config.yaml
arch: "dit"
model: "image flow-matching model"
dataset: "stained colorectal tissue patches (NCT-CRC-HE-100K)"
train_examples: 45211
image_size: 64
horizontal_flip: true
conditioning: "none"
objective: "flow_matching"
cond_dim: 256
logit_normal_time: true
norm: "layernorm"
activation: "gelu"
mlp_ratio: 4
head_dim: 32
fused_qkv: false
qk_norm: true
inner_norm: true
patch_size: [4, 4]
layers: 6
width: 192
positions: "rope"
optimizer: "soap"
beta2: 0.95
lr: 0.0024
beta1: 0.95
shampoo_beta: 0.95
eps: 1e-08
precondition_frequency: 20
max_precond_dim: 512
one_sided: false
adamw_lr_other_params: 0.0016
grad_clip: 1.0
ema_decay: 0.999
steps: 13300
batch_size: 256
epochs: 75.3
lr_schedule: "step"
warmup_steps: 390
weight_decay: 0.1
adamw_weight_decay_other_params: 0.01
Rows from block 3, named by matrix and row number. Rows with one number belong to one attention dimension. Each number is 128 + 24 x the weight over its row's rms, rounded and kept within 0 to 255. All counts start at 0. Numbers have three digits each. After the name is the row's rms in percent of the matrix's.
# q: attention query (model.blocks.3.attn.q.weight, 192x192), inputs 0-191
# k: attention key (model.blocks.3.attn.k.weight, 192x192), inputs 0-191
q.84 098:123146051170150151155153109104162142163100128136144133099128101104146124126120106144167147116148147100125161135133143153105087109104137134115106124137174135109091136117097155117163148137115170126128152121100160188113098126139118111150129127156175153134115111103103130163139109152160175172150158144112123135084137124116148128123158125136191142092151126137135150128107122122124125119114128107163109134148127130199124141120151110120121152133095136130126066138142118104157090153142123110112144078102073106129180102119130122117147144105131107127127124155142124163166131153139189122
k.84 111:145127063115148120149122149077174111183126137135130132136153149119176175112071152081138163120150128093136139118111115176119128109082133081095090128116158135102095119105125153098167090126111135131135136134130163136107134146154104110141093081146152159125125150102134147148155102147123127141082136147149107080120104132142112148123137136136160135089134143110155135154115086109126109111083123147108100149150150112154103110128099119084082115115117168140100084132162080101141110081143120106112132123125108114118120134125100102115146160128145098123148152153145119147134110146130165140
q.85 092:129138168114120123136120156139147121120157181119155100132161132143117138130102077077150144088113140118141112105134151146129160144150105102084131117114153120108132164129155134081172130119085112133139150132165154143100115151153099139156152133116122161147085123133142136093121127148125139128093124151108126115113134118161152113128113082123144168102143117099141118130147133118107124119124091141104097137143142157116109069134072089131131106142142122093112115163147073100150138098149078187145103147131126079161182118064096098137142137096137139138133112131149083095138107126138098141
k.85 113:133140146144165140156145112105133140127134147120135115127170138150114131147158102109107097100113168119112154125133166085126143136154127183111160128121110103125125130091162137089148165125097141135146110087146136114118064139169127136168102143119106162143125109154121114090124137117132112096127146134138140123120151105102110119093098114161169155100139100118126086125093135107109134097173090136140089099100127146104098094124112107131170149136125110116106111144139076071169154119150105178123126150127143064161142124097098134129126092144137139140068108123150118083112116163149125091
q.86 084:099088110114148139131120118144129137101111165090128097129158122143123102110182142147161105129084113080142099139116132109155110119123145137136157158126154179119171118172151082131135108134138108104089089110162140118094155103107145106100125121192128138131112145122088142104156104143141099141098091160132114097070150120122144095095091167113126154108147123096108115119144113135110097124139099161145153082111177131131141106146072113125149119144138132097142098097122110100137135145120149150078094143147146124095154115097113105122141126138142119108118073112115133100122109097103155150
k.86 127:109066131141199093137096131143119111127112182118144105129115139163145103135148137147147102110117142080153167146106142119124088144116119107142168135140135121121154116156170073129120103160160110137128112142091148136105141141118114104147121177188122130156085123112144163149147108155165172127119135107130100133147139100122116119153091119098107127112117106094085092113122105098134123146125137092124141110163116101165158103166109148103155124186121141126153115122155123133147110155138126116112141137122172128120125091121106124144119138151115167127106087140114156062141118121096170149
q.87 094:166161134066099102109135106143138108122112158128117102119121156098153125132126172104132093115129158077159140131130150161138128143179099169161144144132112125149109087098112118151128113117136097153123144126154065128139124135117137128116117092149115180125142092131078154135125136105132095068116117123114153103128111128182150139103104110133175162147140110094176138136138160126120142137137120128112134151091112083096154147139118144155129094120139128120148116143137117139135102157188086100118088161147082130106144104119140160108103146153080112126133117120135104169129105142159109096
k.87 125:145198117105115109143160113151132105128095158141097102126108144107127116123118131086109097135111131093136129145131138166119117128132117120158134130124125112158108107096129176153140143121120115162106171161142081106127122142123170101129120118139112144112128111126104156136110167113119113098124139144133181110106087139142129126078115111138183151165155107077151127146157184123096149152119125147126147147083126080118135114160111130154129057131147133121160075127155126135123127144169105118131108162154089124117155128128133160103073151106100117089157101115162104171131113108116108090
q.88 045:127085106113145116175137132105118130148104122161126119119133156134146139101136159150114147126089119104147109098160098123117139110149151177125141145169136163143133107170127103162186148147172115104109076132088141099153153124139060161119126132134115133087130120158126179138127109120127111127122118141103176112115112155118135157108104119096107127115113126171141131120095105135130149129155127111103086105167114127127157092093158115095115117093135142148181147117083111127077081138113149104153121147112121166095136070118103107131091120160146142154123132116132124134178143095142138103
k.88 059:135106119131087092104173118137135098146158106107143082101088090160099122159144138144127110099142115148119146117105097113136075132107122131131117109128085091130157081083151159190144109115120111134134130156086138120147102119190198118126120149110074152142116141078136119117122149125129165131184153148101119129145093102139105139132098096137120133134120135125102124135082139078141104122121140074116085124158144124096125111126107120163137135133128115101098127140127113094134157124099145124120180128123102175151162178151133136131111125119102133107104118146138121146106156115133118140
q.89 066:167147108117122170124140097142132112105137120138164183155091100126109129165113128171138135134180138101154184169155115106135103140120108091120124155116128103076170102141119118179099152130134153142144168149144112161129113154116114168127106115115159122117104104152126177144132103134119177101145143147143114132147127087109114132146133111136125162151106157164143143103163107127128121150128137122109129142126121138124169139140117127127138163170111147098162063182162133134166126150136153093165163148108141132138138157201137121106151155144114144117102139134130091136154124161135117150
k.89 057:119102136110105126111127059128099164108154150079139126147147097124072139131145154111151134143128138145130152168160125113124139139183176106155130169117099105097130125112143089095127095114122144116109135109110101135097119123105160137097136134096134078125099113113088099142173158110084117106170132124100137101125117118095121115140163160145140143109140158142111126109149133110146143121085067168078147092143160126109120191118105148136108117130133098139117134165168153105100135141128107112115129145141152095158156125148127133144145125130093153147132118127185164094129100116107130150
q.90 074:127140142092126122130141088145109168118140123142106105141128117108155136122107138145094128143092138130141116109125101158138108109119128172110117116154127173146100150139133104123103126131192092180181148084118131130150140122147062128092132129204161139133146085132136132147132136150152087131137148134127102085154075150126169160160132115145136137100106143153167149129104134122118144110139136112132132133139156109128154143123147096111091125109106163154103139141108183150142169158135139082148076115107124138120168171140139117122128128080108151173166112093139108122160139151149125111
k.90 082:124162148105135131108122086126149175111136155092144088149151144146153167095104128170117155124078142154166088102098128162129142132106143115100138138166083186142098169144117130149107086113153157161150127105102113152135159088113121121095098181138164111122141122135143132141162133147116127163140115116132141078135104138130136142125168153164111131084096169109171168143110113144123161135144129148137116115110139146131138142146146126110065152124126143146081135126159140180107139102146145100165137130144152145096156131119139120151156152125122122178166136110115113110098158126130108120
q.91 068:172086122142130128140155145136114143103174149098125157140154143096122130112139143139092134123110159145121172125134145108114169139172132137157139171139118112099077107175142110147137127167113105144100123138129123118162095127144123111091150149130146156124129067167090157165161135060164146101168122121125152154214113148125143093126129156121143122139152129119122093142138139149142163131156096113109136136097152118080139131127131129119130145102186155118161123127154165159131141167099150150126108129125134144150170152156094161139150118145163111142126137140109141086116133136110101125
k.91 066:124114118117109149160135117129099103157153133087174073108168149138121126107117112080134103099156149139135139147105115125104129136169142180160141162136119126142128096149136144131098084125074112096082097095116123139127108121159119130135135138129131120111091138143127113145146145094161175076134115152102134158193119146125120147151129097125160102097125088125120100142131128109157137104127094109110146135121129118059142126120145102131141135126173174117079116118108137169162101123125085126138104119098146088124081113081102166129165130118102144087118116148098119134132125115115152150
q.92 092:141154137099114136116140117117146088056121146116133175118125142103150120123077119131150153156149149152101117123167147111131135113154098124146102127133156095133160117159148094167119125134123156135114129127139092130130126114130108149164134123094101097115088112148131149160137128141134113153089130146134103137125112158094123123102114082152141128166159138086114136090165130121112180110136136097131123112114137083177152175112078162136142134119109110145109109140121110177132081119155136111176142132152135098116129116100134067080117113136068122088157114155127155121162118082156154132
k.92 087:150146155130138145134166097131131120117147130122141166104125118119131117112125103129101123116106181156090119145164134101152120124116107156133113150119103148124146104108140112158069107148109130135112146128155152125154139129120093150152111106089110076131107103140107116110129107143113107135132128123150109145182127130127094134080090082139130089115119113127112155175159123121123168076145153081166124094083154106072109175145127147109122171134138132151125132101106078164102123131116153120174140105170137122115109119166090057094169124129141064110150138126113130127125141127137114121
q.93 118:125127142169107111127167126108135163082125121080124125127106077138116125109123130127106167137151105120113136124167132124088138119111134069089161092126121108128141157145151141125119141089090116084107127139135123146111115148139144146137109094137096142114141109121120111116155134092109126160118072158116092134112114132114149124122077147108151161097073176147150177091145115144141117163149118158126084060130083155141102129141141101160138134119138141104109123109123113100114129117112145127169134116093122109151121100104160147116135086135105072085142137176102119137162106162144156151
k.93 125:086112162178074115138113161146126141112157102137138142153123115118134089111131153134078133150187106157121113107137144125112166097102144120079140143137127124092163156121098140143135151102114145086121155130126099114147131140152147141148125071130139142143149141091152108141146106144103136176145115115140107134108121152137136131143101159150183137149098095118107137122091122136119110153162133114127096098175135126096146085153156150135131150107119144132091122088123141108113130127071180145173125121077131150137092152138157145132091092142085123141123171179129139133164112139134148151
q.94 104:113122143121131126122112145105117164167178129148130160096138100135056126132136179109091159149161085108097121118126119129121082078116116145133138120105115129133100141113106146108119138110145127136138143138126138104132135118117156119136094110201147118142149167096120128124105138119113163154105121122167115135073173142127121088151120152166106165129075128151114102126060109148143110160174101152150095110176090153120105129129118101103094140141101142121151147131119138104125149134121151125100138117115120147164121117157147128124094137143154168134102152091096157123119124165140133186
k.94 122:118102126153146108107114182144150182128123078144138149153138156123103145134104144120131167177103095098100139095124122141109133102128135132121093127148149115116092160126094168145130193111149130130114128135139116096113135103111173101141119116150126076100125147148137149159145129138133131163139135096134137136062129169127164092125159154193099166173113144145120121109106118171135123158173114174146138126177128167139103119148158109155100116116085095158147163147144133134107133080113127119127144111129134163160115140153139136142122139133142159104143160080130144137156112135134136143
q.95 094:137136134149126138114144163107153118110134126141139122107137078096142133122094100116142128095141136183144123105085090097147148132142083099106118135155089119147139145178133126105123119133153198153131131118108139102178157155158148127156180121075123096149112110146063132113111129133126069134113084083124127119150118105159120132139164076132114127152155106071113154110142135116145204130122131111122100134143112125102127155143137114095116094074157095129145170142113158144141090144100132125126131121127120126136169115145137144146157115127112111161162132130117153128155123119117104129
k.95 151:135139105125111190142158100104127129094140149108120154126118121097161150108131081132135141081111147170159110169114118070171141128163114148132091127118121126163134126138132127141107115119120191090141129135118141125153130141148159172174135134101135102127135125133112132098167120169119130135118097160122125135158155125156086164116165127120100122118127149151103146160132100121139154108119135095154119158080116121077131182165167124148146129095149120080107190104089124166135176174099133120104112175144137123091118134143113106141166140118128101137098129141134126127117154133116145111
q.96 056:121148115089075069107157165143133129116117105128111112142141114153104120121123062145107129128076138097119119095140165110105116123130107134103163105132110124132094111124087118119170144110101169156160117123116149130141115152146147134099124152130134134113150129163161160140130112179157133124107152115126137121111132089143110143119116143108096125122135144123127115137071161167151113112120095135112103056140162126100148069087138099131118112125140134135142150113112115141156124152131110140109153112089129177128169118116086092134105122153120053157070145133127141086124132092152127113
k.96 044:084095155113146143140147177130158093182132093094106172130097146112169118140157137067129143116121171104080138096124156133137149118081095150145136140109115113141112089132148134099108158180142109138138122102144101085108098145141139141106124094073126157094143056116145131119089141118103109115130073114131142138112152115140122077139156092150118122154100137078115115103155097127117128134136148117148118187124150114129142119130133100180134095114142127106116126139095111136106152121121104124151110128130080105129130112131152131143146121093127127115143117134113106113098112160137156158
q.97 064:163132109134153160076079136133118142143146168127126164156124165119134145154124119173134131120123084135168140146135141120168118143125101108111131123089108145163137158134132116123122132144108096139124123173136104162132135099097119126147113171130119179141120136129127109070122170102136146115128117128154094098129124140136109130127109117145100076134160126109121129106165128115112126128126160124114183147103100161155144144172120100176154156110117125100161124115126126146166142128149115125109060143182113070149131160184114146122128084137176129112142117135091123133114140194111157149
k.97 065:150130123153127136151124132152104127082106156147124125167169100113099090133160088099143124170138091117153116109119117179130150156160155096157117125108116152150096151087101135135141081082087139116119138115167115143116150096128162122089125150107110144137137129096138126166135122142087110145175128155118146130131145196119103131179187175140116132152086103150131128131144156093156106111095103159145133116130096130099103094091142110114112141147148075148144168129146139170132117141119106149153130140127136130129150119084152108139112161160128150168133129114112110131125113126102172129
q.98 060:092107114138145096091123155119117142139104108135151118118162148101118148106130087116129097117089120118140144132093128136104178105153104174142130132164126132136109104142111150124145158145194164137145157123135129118140130138134096118095141125088143118160140134186143129109157141109135172113134119093143143124140131132199145142123138183105131120124092081155144109146119131133160104114109130136156093067128154138108156117158125108108093123149167124143178089130132162097132105133104153165125138104092123165120121099101116105146099121157166121126117146117141192086140087127171102129
k.98 063:144082124181153128147095124166083140114093111117159082106116151146177106075144144111133110109114119132104137126129116141078105125071053140097128128154110095115130150135116143099114155121140130074131130129104121146127151135102115084131125143195088088113119117130160102134117087114127146174131110094085120113127159151094149129147162133126140126106137098100111123145137136132131140121157137120165115147132116109127145152126123120094103151126112131152097108076134087142119100114140092124142114126110127140139121113115121128139117110134120112137135056132101058150104088125151105143
q.99 115:111110143132118107107133145116147123111088114135164102133134134140091150126151118128149140159116123111183103106188115125103118119091084080132150101140132121167093099161128080143111150121104104105131088124099145160112122147142132135146117114152096126115126149163142120126124138175149132167134131113132137111146125106120140120125124141117157184131131136158132115067102109152125113121152094087110110095129119130139138110145096089175134172133166152164091140120131132073125109130127149141091150125179161144152112133092063127169072114174128146152108102130109116142117166132118170137
k.99 069:116129140096145150158124116126135156144115096150113170106120158119116142140102155115080129140111129123153099099126155143125131165118076161105101143133103115158106103121175125096134138132085125120117143165113150145159142139122131116132144099101156186081132190178132140124138136118100109118083150090103119151160105131138118150069131143116150130133109144140136088153124154152133084133173091114111099152161146172135121130122134120124115164157153148110129119135097085123153136121157078092128071164116159161130155098136118148119105154132166092160147129112139137092160120166142123147
q.100 080:120086145119116120123130151157098106111172113126131136116147150139090103124153145128094133143116150152125138132116133173149171121084104131115178124152127090130094137090098118124129123118139122150132178090135091112133189168113108123094109092126123101119118139094117081121084110080120124118110108124108144113136129150113146159145160169129150092167112131107137138133129137161133144154131103139132175128165095147170094125147141163102101123152144108132100144135126100123127121105120130147157118109173098100038113085120121128131113192116127084134153146144122160152110117088131116113
k.100 066:145143110145098125086133081125106122101135122146143095112081107087085082125135123122116119142114113156094096140141129133133137098101089136141159118088133144174124141117095129129121163116100096143107181128160079128129143151099083127146119061147107146133131098067114106099104127101105107105143103083121109095134152132120132125115096161135144101131122130137153130143126130157139124134123118095113123113094130118176105119109128166153130099145129116103119075133095164129127131122129097124159078114129114131093088141109122162158114104103101091111171136160131100159149158104160081130
q.101 115:126161130095114165118124100121124137110101173117080103155146122129123115114165105121160082109115170136128134151094165086163105119139139191147132150126073119120124152099164091152142103108147133137126126114136114117109135132109098136132141138127123139136107145123130140119156139143138099099088129141103157085140134137154139125093104133151183113141137081082160113167174164112134145109104130082155181097106141100128132088121066128109163091127123122104157079112073134162150142144120099133121118166148132102095164137141124140139145150137132122136120110122134126137105110117139075092
k.101 106:156171136102133157129160134138116096111098163105102109169135153141131117115154103122138083081076166129170110158118119124159120150172140162133151115092107121166154128104142136132103126150138141152118124101135095113131108140129148124139142138143142154127119071142125109126108141140126150086159157141111162113143182124112091122093163099120146137163163118082136112142151160095107164087135122129137154147073116108131127149163139111114110090152142128114141143123144116165158137153139060125111115146142117076083158151118066108115129153121114134107118091097145090126115148137121139098
q.102 113:113128114161128099136142143137120121102145123145127113155118137081160131113120120083095086167158134138139145144123122211107133147128146095105142139137111101134121115120128129107091133143130112160133202134179125119127079149132108105108148084100178146113161133106154143146144142103119136071142143115120155138100118139145138145172143122088163114092105152122140171147154156119121111142113129133106104100116106113124127152150139140099107116096120114141133087185143102077112102134179120093153120089097125096142115131125146138100121138129170114167189146121140142165101116130116096118
k.102 113:108157099173075134138128132124109139113097125122132114119138124088127102136125132094131076140158102119131128150140146134113147132132130098098148118086093142113133164110124121121121139117078143127108148129155124132124095160163102123133105102158156179121119141076159133112163170101132111126126152147115111138113125117167097122169136152125183166129116102076169170137128137079122121139098135137105121147089133116135125107137130100150074111106122118099123057099151151125116111109124105099128108112092117066129149104082185160117118122119107102110134118135130120171139128141107110071
q.103 114:128096141145148158139139093085169101153145154097173130162124078148140150133135136142129163147156155128158138130090134089107108157117132108088138115109151163147130159153141130116155087132132186158143158101085140128137096117156112106129132159132137105119116162106114161059167134147180135097126174129137151151148144132125107167159145131100141159094128161129153109124102114074130113114137092094113141111141130119146123137144111114114129098130118139112061153140116122112146142129155110147089166155130128125143160110173122119119154133152162123181119118143112130154132136083109159140
k.103 115:083094147106166148128146079084115097151121126081131123130151114114145166122109107130137132101105139124182123135094143101129140104136102112100098110167163135121137126136150117116101079093109193118149106115110139144135098119158076131136119099104119119145092146150108110103172130154159143120122113156144118117139117121128095170137120124124121125088139133187126137131107077095123136096134095103091120097102146129076127148174132120086135121151138143083076116124100101094141132090107132159118159143148102138099146113142075116138177110115136100161119137135131109125117105108101144127
q.104 090:111114158122118130140151118118139121123086134097118100129115127122131140121093168121133125116120114135088145142133126119116106123110157094093138135118137149116147150159089137102191135136124126109125094126135152099153124166167157133121135138106124150135150101144152151092109112100119141143134114098141142089148107089101100152118155137135109178087130124111112125162107152121127100091111162174144088093120168131119133090102138096118112124088131148114111112079176072163105123181116119152119134131097107125142179108084117163178119156140147124175105122139105137121133153118165210154
k.104 049:115112119136156154093116121121088140187145106097139124128117116114126115127114105141102116124108122167157143125104119153092155106107084156144100088115086144154102100092138094160111118125124101115131081140115123141158124116113114087130115113061098143112129149117111113155112127139095074112135120136123133167104114128163116160107136088135152077099119105113131067132160114177129111116129093111131150114130101127094112093117155119107168158157130120157132120123083189140147148085084126109112089100096108118119096108145109100167131098160144129117114165135137123169126135156114130112
q.105 060:137137125129145140129081116135133124102174128123104158155145126126177155129190169124133161111137116141115131133171162115137116150151127140133130156147149095131131126174115156102136167126139138126111143176114116111085133189104144128123123153116157160132142129108158166142129105083135111156122111118119110114099178097097116082123124129122113163165173162125106130122186122124134157132062115152149143165104119140156125175139107146127149121152094124142150109168150112133141159157140131124174124173156154127117118148176109161109118143117107124083161123112103124135118091177118118159
k.105 063:150111131166176099119129176138094131159111153144142157136145156136125084126134168083140092148145128149103128139123142135120177054155119144183124150136095106185124126125131120125088106138074116113115151155134081118156124147100162167178121138107134093153112149144122138145131116110095132119143093116126133177124154168112112106130115137103142086175119153100078094118144162124128134131122119135135141115160112153120120139133144161137136130134140170113126179117122149116162118133101141136127084083099140086136107108130155121124124111157157154123094116141110124162122109160126174132
q.106 079:107123164141146156106106143139124121181119116119122125138151142092101141112150113135156133125129090150141150116088125129104187093139161143169117149110144156132089124121109179108127140148119125123102094117112081085151101117142123146092141136090146113154142125150136092136168133108140134144139100123124159103119133122192099110076163123157162126140124128131138125124131126138127120081121180150121133081127178127096132124119142129161173080105134107123094114134136174123137131105086130171107092123080115088140128083114102143140107087108126142083128148114119155175122098102152158127
k.106 065:104104161142105098115118113126118083133161100072098124119123103111152124131145136131124149106138146099114117134107164092121060103173100134098126102127107151115110141151117111116110158113151098184112135106147115128116167147115116084130127114167142098097094089111120118120103151153149129116133139127125121132110126103126154117149065094052101120087137126103169149137120118106110130138127156146136055116138132123155116099141104164149114131139121125118124127133117128082126114107135128097118158187132118135142099147129093112101124066128112152138127159093092082087100141140114140111
q.107 080:127169130099128119087173140102132165155128081132160100151077109148102136129124094168126108111133095129147103096120097124091101116133127134113169134117115108163115107112145130142099101092118153147122087115086135101130098090147112125141139131118104163148122094118160132111154121167159181128118137128161155096137086151132131130156177122135069097130152139084107140162120161129114106172145078110160089095120115092080126130147118135138111146112125099114110128137158127127081123106119143138115190145111160144178137119090130114124138116164108132113127158156136122131117144105136137157
k.107 059:069176140093079123122102126122133109100154099145126144092112064138112178095136098176113166110133096149119100128119093103099135136122164133100102086141105184137153108150098136103087151096130145126172109130104114129148134097132135163051144138124137136101125145136128160137121137159137122117158115153114117146125134157101099157102129143186088087106122137171136125150112134106124105170137137128169085115149123155143150131115122134120119127148147107127155133150117110130114131121137117114136104121085145145121139131112116079146119160119122164125100140112135133063149147111126169124
q.108 068:119154128108142086094115144130131149119091142105111143103151121119118143089066188141143139086101048158159121099120093148130135150131151110126108088103141138104148101142164121095121130146103091101171152151101100114131148141119142113108106114102143147119128110127115125193117124112119100140144140124137137111174121105098113138124126108098136131120160129152113123116164138133146154111101094156094142120139149151149159093160121147120141119119143093122130105081131110158133103167081136091104134087049079144151176114108103133137150117144098138139127142134123114128166140153127105120
k.108 068:105153126117122115115122132154131112130113170117109153142162138081136132102131162111178150127148149073141115126126120128140101130157083107165141118162165121113110071123130158080128127148114141147134190165099124102118163156164110113072112158129124124098132096113153145158154134100106128164128151130123099096135127158102137126164138095089153167151112153107178148135154148134115150148104155132152127122137127131153170105120118100165096118122140123133109082134180148176116101139152133116102122138131128120150168133137165133161111129135138173113144132143128091137188163102127170124
q.109 088:130115117118085129099138124091120142133188126127153076145101134155114117152174129125138163108180125175123103136111136081128070130145135144104154133106128114132151141103106107145095075077122139119102082102117091115147091114121145175151141120112099131115101122074136111097146109130138147100121130129108162171149091161111110145149144172104104145126154161087122147163136117149107107124157102138137111112127102088075125179136132134119137142125134117133115159149147166146104113108133135125140162129131135138151123142162118137134164103139113134073130178140165127134117126135146182155
k.109 083:121140130134091149110129115097151121129166144119170133147098085146122116076103117144117194093136117166102102147112123072114176123135144133127101119127087134104137131116129154157103095116103120118143144117103096121158110103176144145144137116103081117132104117085123108134118141128110158104169098124167117137132167128116096144109123122136108097096146123155115148138127146110134116178138125129119111115103098122076149196122127118145142152154149149117147142122107121127126157134082153125174118108132118174150128161174105129110155086104077096068094162116154136136162138134124117139
q.110 112:126090124145156145101081124200125153138124152126093144106143101126133123102105159147140133140081119145090133111148132140154138104153139177148113108138141145131127123127144140115142136172138106108139146211140100129114137143107087150114135114138140148128124113121125115121076149090147136173131122151116131117098131113138178129092085094148113145177098115160142131087135107160164149105089150130141166124117104183145157087121097121112144124133128138092148139062139140154183117104114129111147141143111080113146123136126154099161107126111166116105169094126157133112132116152148122126
k.110 097:139171133113138150133112190178106115152115132175077151123156123139100177161105150144168116156125098113109115161136110150118108110132122149150143130107141122144086124101119167121119160140144115127157139177143159100139151137148150144136117130141104115111154115168144123121086148106163120148098135124109149125144157160116146072118148105158148157177121136092105123148171133116154130126129129152128164126101102147132114118107146118134088160077122135140162153104175154197168140106160118114099144166159116116144122138158151139167112162117180118138131123136103111146162121140102113141
q.111 110:148108140132150095107143193154119074092122126103126130149132183127109091165107160119118109104146122129136122157128150146137126109088115110127144128105135139054120108105093122192131133139143076103124098138125136126119118145119156145144106124140128127139115097155128091132124143144130129150169108125125124126104122085110155100122165133135089100123121129104103103144166123108126118131134103097130116095131128119106088169170139135116113135139131122155133175143152125127126114120103162110165170082139108128119132152158128120102159103143082184136133167135093154057095161108124154179
k.111 108:126070177128147066099115133156158127092127117147137132140077101119125082135126172145134111137136104127082115115116133109127124125119117084140172110127131156104160100167126106169123101123168090153151128138111121149092123115121123098090117147178119117123129140092137118152163113125090145123130119089149126144085090133118119097138114146141095102151144121120108132105126107104122087152147140075135107081195130125128128102174113142133129120168106156146135137128131129119121131147111118118141138112102179134120125095154176132104100096118104151088107109103099177111130143125087124164
q.112 050:105134145129131126061134118108114131126101101120139170143125144164131122121115124153092110111111113145119149128082134130102125124138123134109130153144118127154107121130177115120150119103125158093164100142086107067150080117148163142123105156136070120102123129161172131136135118112119098159124118170078161145158107059108157113106166131104139155135117114112119135149107147118114106147110138101090124063112111105078127154128137147145116129112086145107113149115107084111124143125119104130100141132099152158138159095102095082146130147150085111118084127144150141121133139085137178107
k.112 053:125096154131115112137133147128153105162106084146122169114103114100129148149114097161109119137133129147093085105151158150138141128108164099118144102118107125134139151133115139102118152155106147168118178119153122105116130090130083117114136096079208150128136128143129151127124122132120171120145106093190157106093161129147146109116175164165123152086153118104084087150102157125141091129160091112170122175164157118135113098122151093136127159125151132131123116144123120122111126149139125127167148121128096178085142095138147126165096133128122111131111134119113170108138131088140107154
q.113 066:137121079141106118098100113115117109140149180147100116165134143139121103123151153158146156137126099102073107103151168111155096107177161148118080134145166118078124146119151120133132097092128156162098127155164133113134142138140119126135122117127105100127123128120135132143131148160106152126114122116159125144090147107131127135144102099133085153106125143106122141158124105103123104142120031160136138085129128089123139122114127108133108132127150145074145154134124159129131127181088134126115150131129085155165117117157125114098112141079131106100082160093108171107165119148099167112
k.113 056:145093137145127145134181117096140150148108089135145194133130154117125121117112082134123104122131159123173160132122089131121151122110106137156174138113117134142110157103200151108137157138179100135154135131128121127122113126123122154112128122121109096129096082134111095139132126106141126138153115158126146116147121128148140149110134122121192121099142080141179096079169146170135125121121214117133112116121122107078099133133139130150194118152128128157137136126137148143155165131134125146162084102122129085081137119089119119145132153156133089132143134139127119158125110144167154142
q.114 075:094154141115139118101106124108137165157106089157110146154082161103110089092118100121090103138136124105154125121164129162163115128086133140109107159113127132152125146126115126175093084127169110103103086127142137134107115127082193098121103109148100150149085142113097116155140091139164149125125111158107134102110140134129131119139114123152116156087125106147131191108120123181113074132136085135117136166141108137111138101158144128134147178099122126102106097122098123085141167109111104119094113094136119102103150113100102127128126135098125105134118144117160124126113178153101161117
k.114 068:165090150123138141107164091172143155136106157139118154136131109097130130147128140115124125166116157137109158132105169126139130129110123106168148136130157111102152132155167142047130144137137124141149138168148143121137150111148168130123104112091148121143126124118112142145129120076109123171138164147122164118121148102131083142133172153165130191168105126134139148139137133160099120115123141154069143152164121168115156163141176108113115143106153120149123134136183124179109129161149104128139136133109167131142193169144164127190136154122157139140140119124115135153133126110112144104
q.115 083:110178135120089119103112093112087121124098085149101101103159155082098128116117104175125082137121120112152121123136127139131170096199138111143087126138156146116118138131156131148113170141145122107111128120109124113121134125133146127129147157118126087129106120160114102168123131137169093110119151124142141127125153142164139101095113123142087131112101134148135127141165082166139125117148115152115135120075120123161113160128101126127136141162099103125154114156138160133149131166166159150105064148116134104139078129112124155141167132138102178094149114113102126160154120184073099106
k.115 080:114138140130103130195145157137089154120144123137136174144121172120137135116143106209154089130138131102106170122135131126126141148180132169111105146152097136130155130089152146133108165135120111130119094150142113113154156120115146171095159134147130075111124146153133150131140149122159139118108141131161136109141141130110134094122119132115139136153123100121105112142152125167138143138145095193164133166147142129119138112123146112116116193128179137130175154116165095142120135152148106155086082144087155109141116112104171142133158166119171110155122154132097149116126104110120121081
q.116 108:145146150107111143102127144155144157116108087102163088079135101124104123128139119142107123132097147113108143137154087142164146150138122202136108121132127106140144158142153153125101130171131151106128116119126151154148139090113124129154148160157162127134127117119112148171095083119134104196147130082140145177126095185144109149150127152165109144108117116171144138128102123188168175091144144137105133120156102139121125179121190103127133143137123146115133150109149125166145167141110105150133130079160157137116134153167120150114144140129099128127141115123124102154126130153122076127
k.116 100:157129113104084135154135100132114119140125090139113104098116133138119108120126103126090138156148150146105125129156078101157137137129159162193103126136117134128078108151133159128127093163110159116124145138109155113119112127128150152140139156162131121094135123159146122195145149111147148172137139103133128132155102122121097159137103097129084163138115162184115151129129130149152169119186139118130176135134148135121144190116136102133097139155136123122114155118122166195144167131119074158137135081119135148151149132167126134132150114107129149067150110109108112161125132121115083118
q.117 095:146088194117136141115135121177097114152131121095200141117149080113162118149123116125134131120120156167155128125131176097132146163134140096130125141151107157159136096128125135113166151175127151147128112128124165146162096142141120132093151165118093109126148120166157169083123115156118148109122137137156147147184107093155116141141116133121127139064109121149126141108115162141146102133118144083129108138160109119100117132149159135171138113098148135142097162120138132096127147133166152143103182106113195171145110117112125123079117134126119150164107127132125143122116128115168103134
k.117 090:105059160119102115131090103159124135153148152116112113131133089148134130173142114112138163113127119150129139101130169118095153135095132099154127125179076161146157098131158106131093118118095145105105085145112171183113174126108100153119115152106097097114147133149143123137147131116133139137104127105144136141143067092151110120170093123109119100105099141173108112104136123143126112125082132124140121136159139120114123124104143151178129145111145098139086152102101106099126140115102125151119132146157171161134141100088131100089112121144111132180127115165118160102093148093134090116
q.118 108:145138103098142158116108128113132108154127145148098135144151121124163140139101124132153184143188111124119112094087103147156099143100100097145116095114161129110150109113146133085154143151149114140118163110124149095116183133135120162084105148123126108129143124116159094129096121113078148112109146151125158140152191109079117136084118132097121137088121129146131175083114080102123116116123126141109125118150119180166092093098116152104113105160083136181166135143086123140099125124113144130114103135127133134093137109114137084117121134077150089108120124099118133140146112092113101125
k.118 095:151158054130153139140142128089173142153133118148114142146145154132174153172134116166156173146161127116129137084108108154154111162084090096144113134092123104102157158140135151132138136136130146132143120095154173172140194101142124148145119150093160133116125138124130115115119102161131130150131131126117129109145148088105106134106150107119095121119155156154133154102104109149166120117106144159144161128111128134166121116042139167100137130170108094162108164142101127148139129128106141113146158124153119126091107153161137110145161135126168079142131159128123129104141137141131130162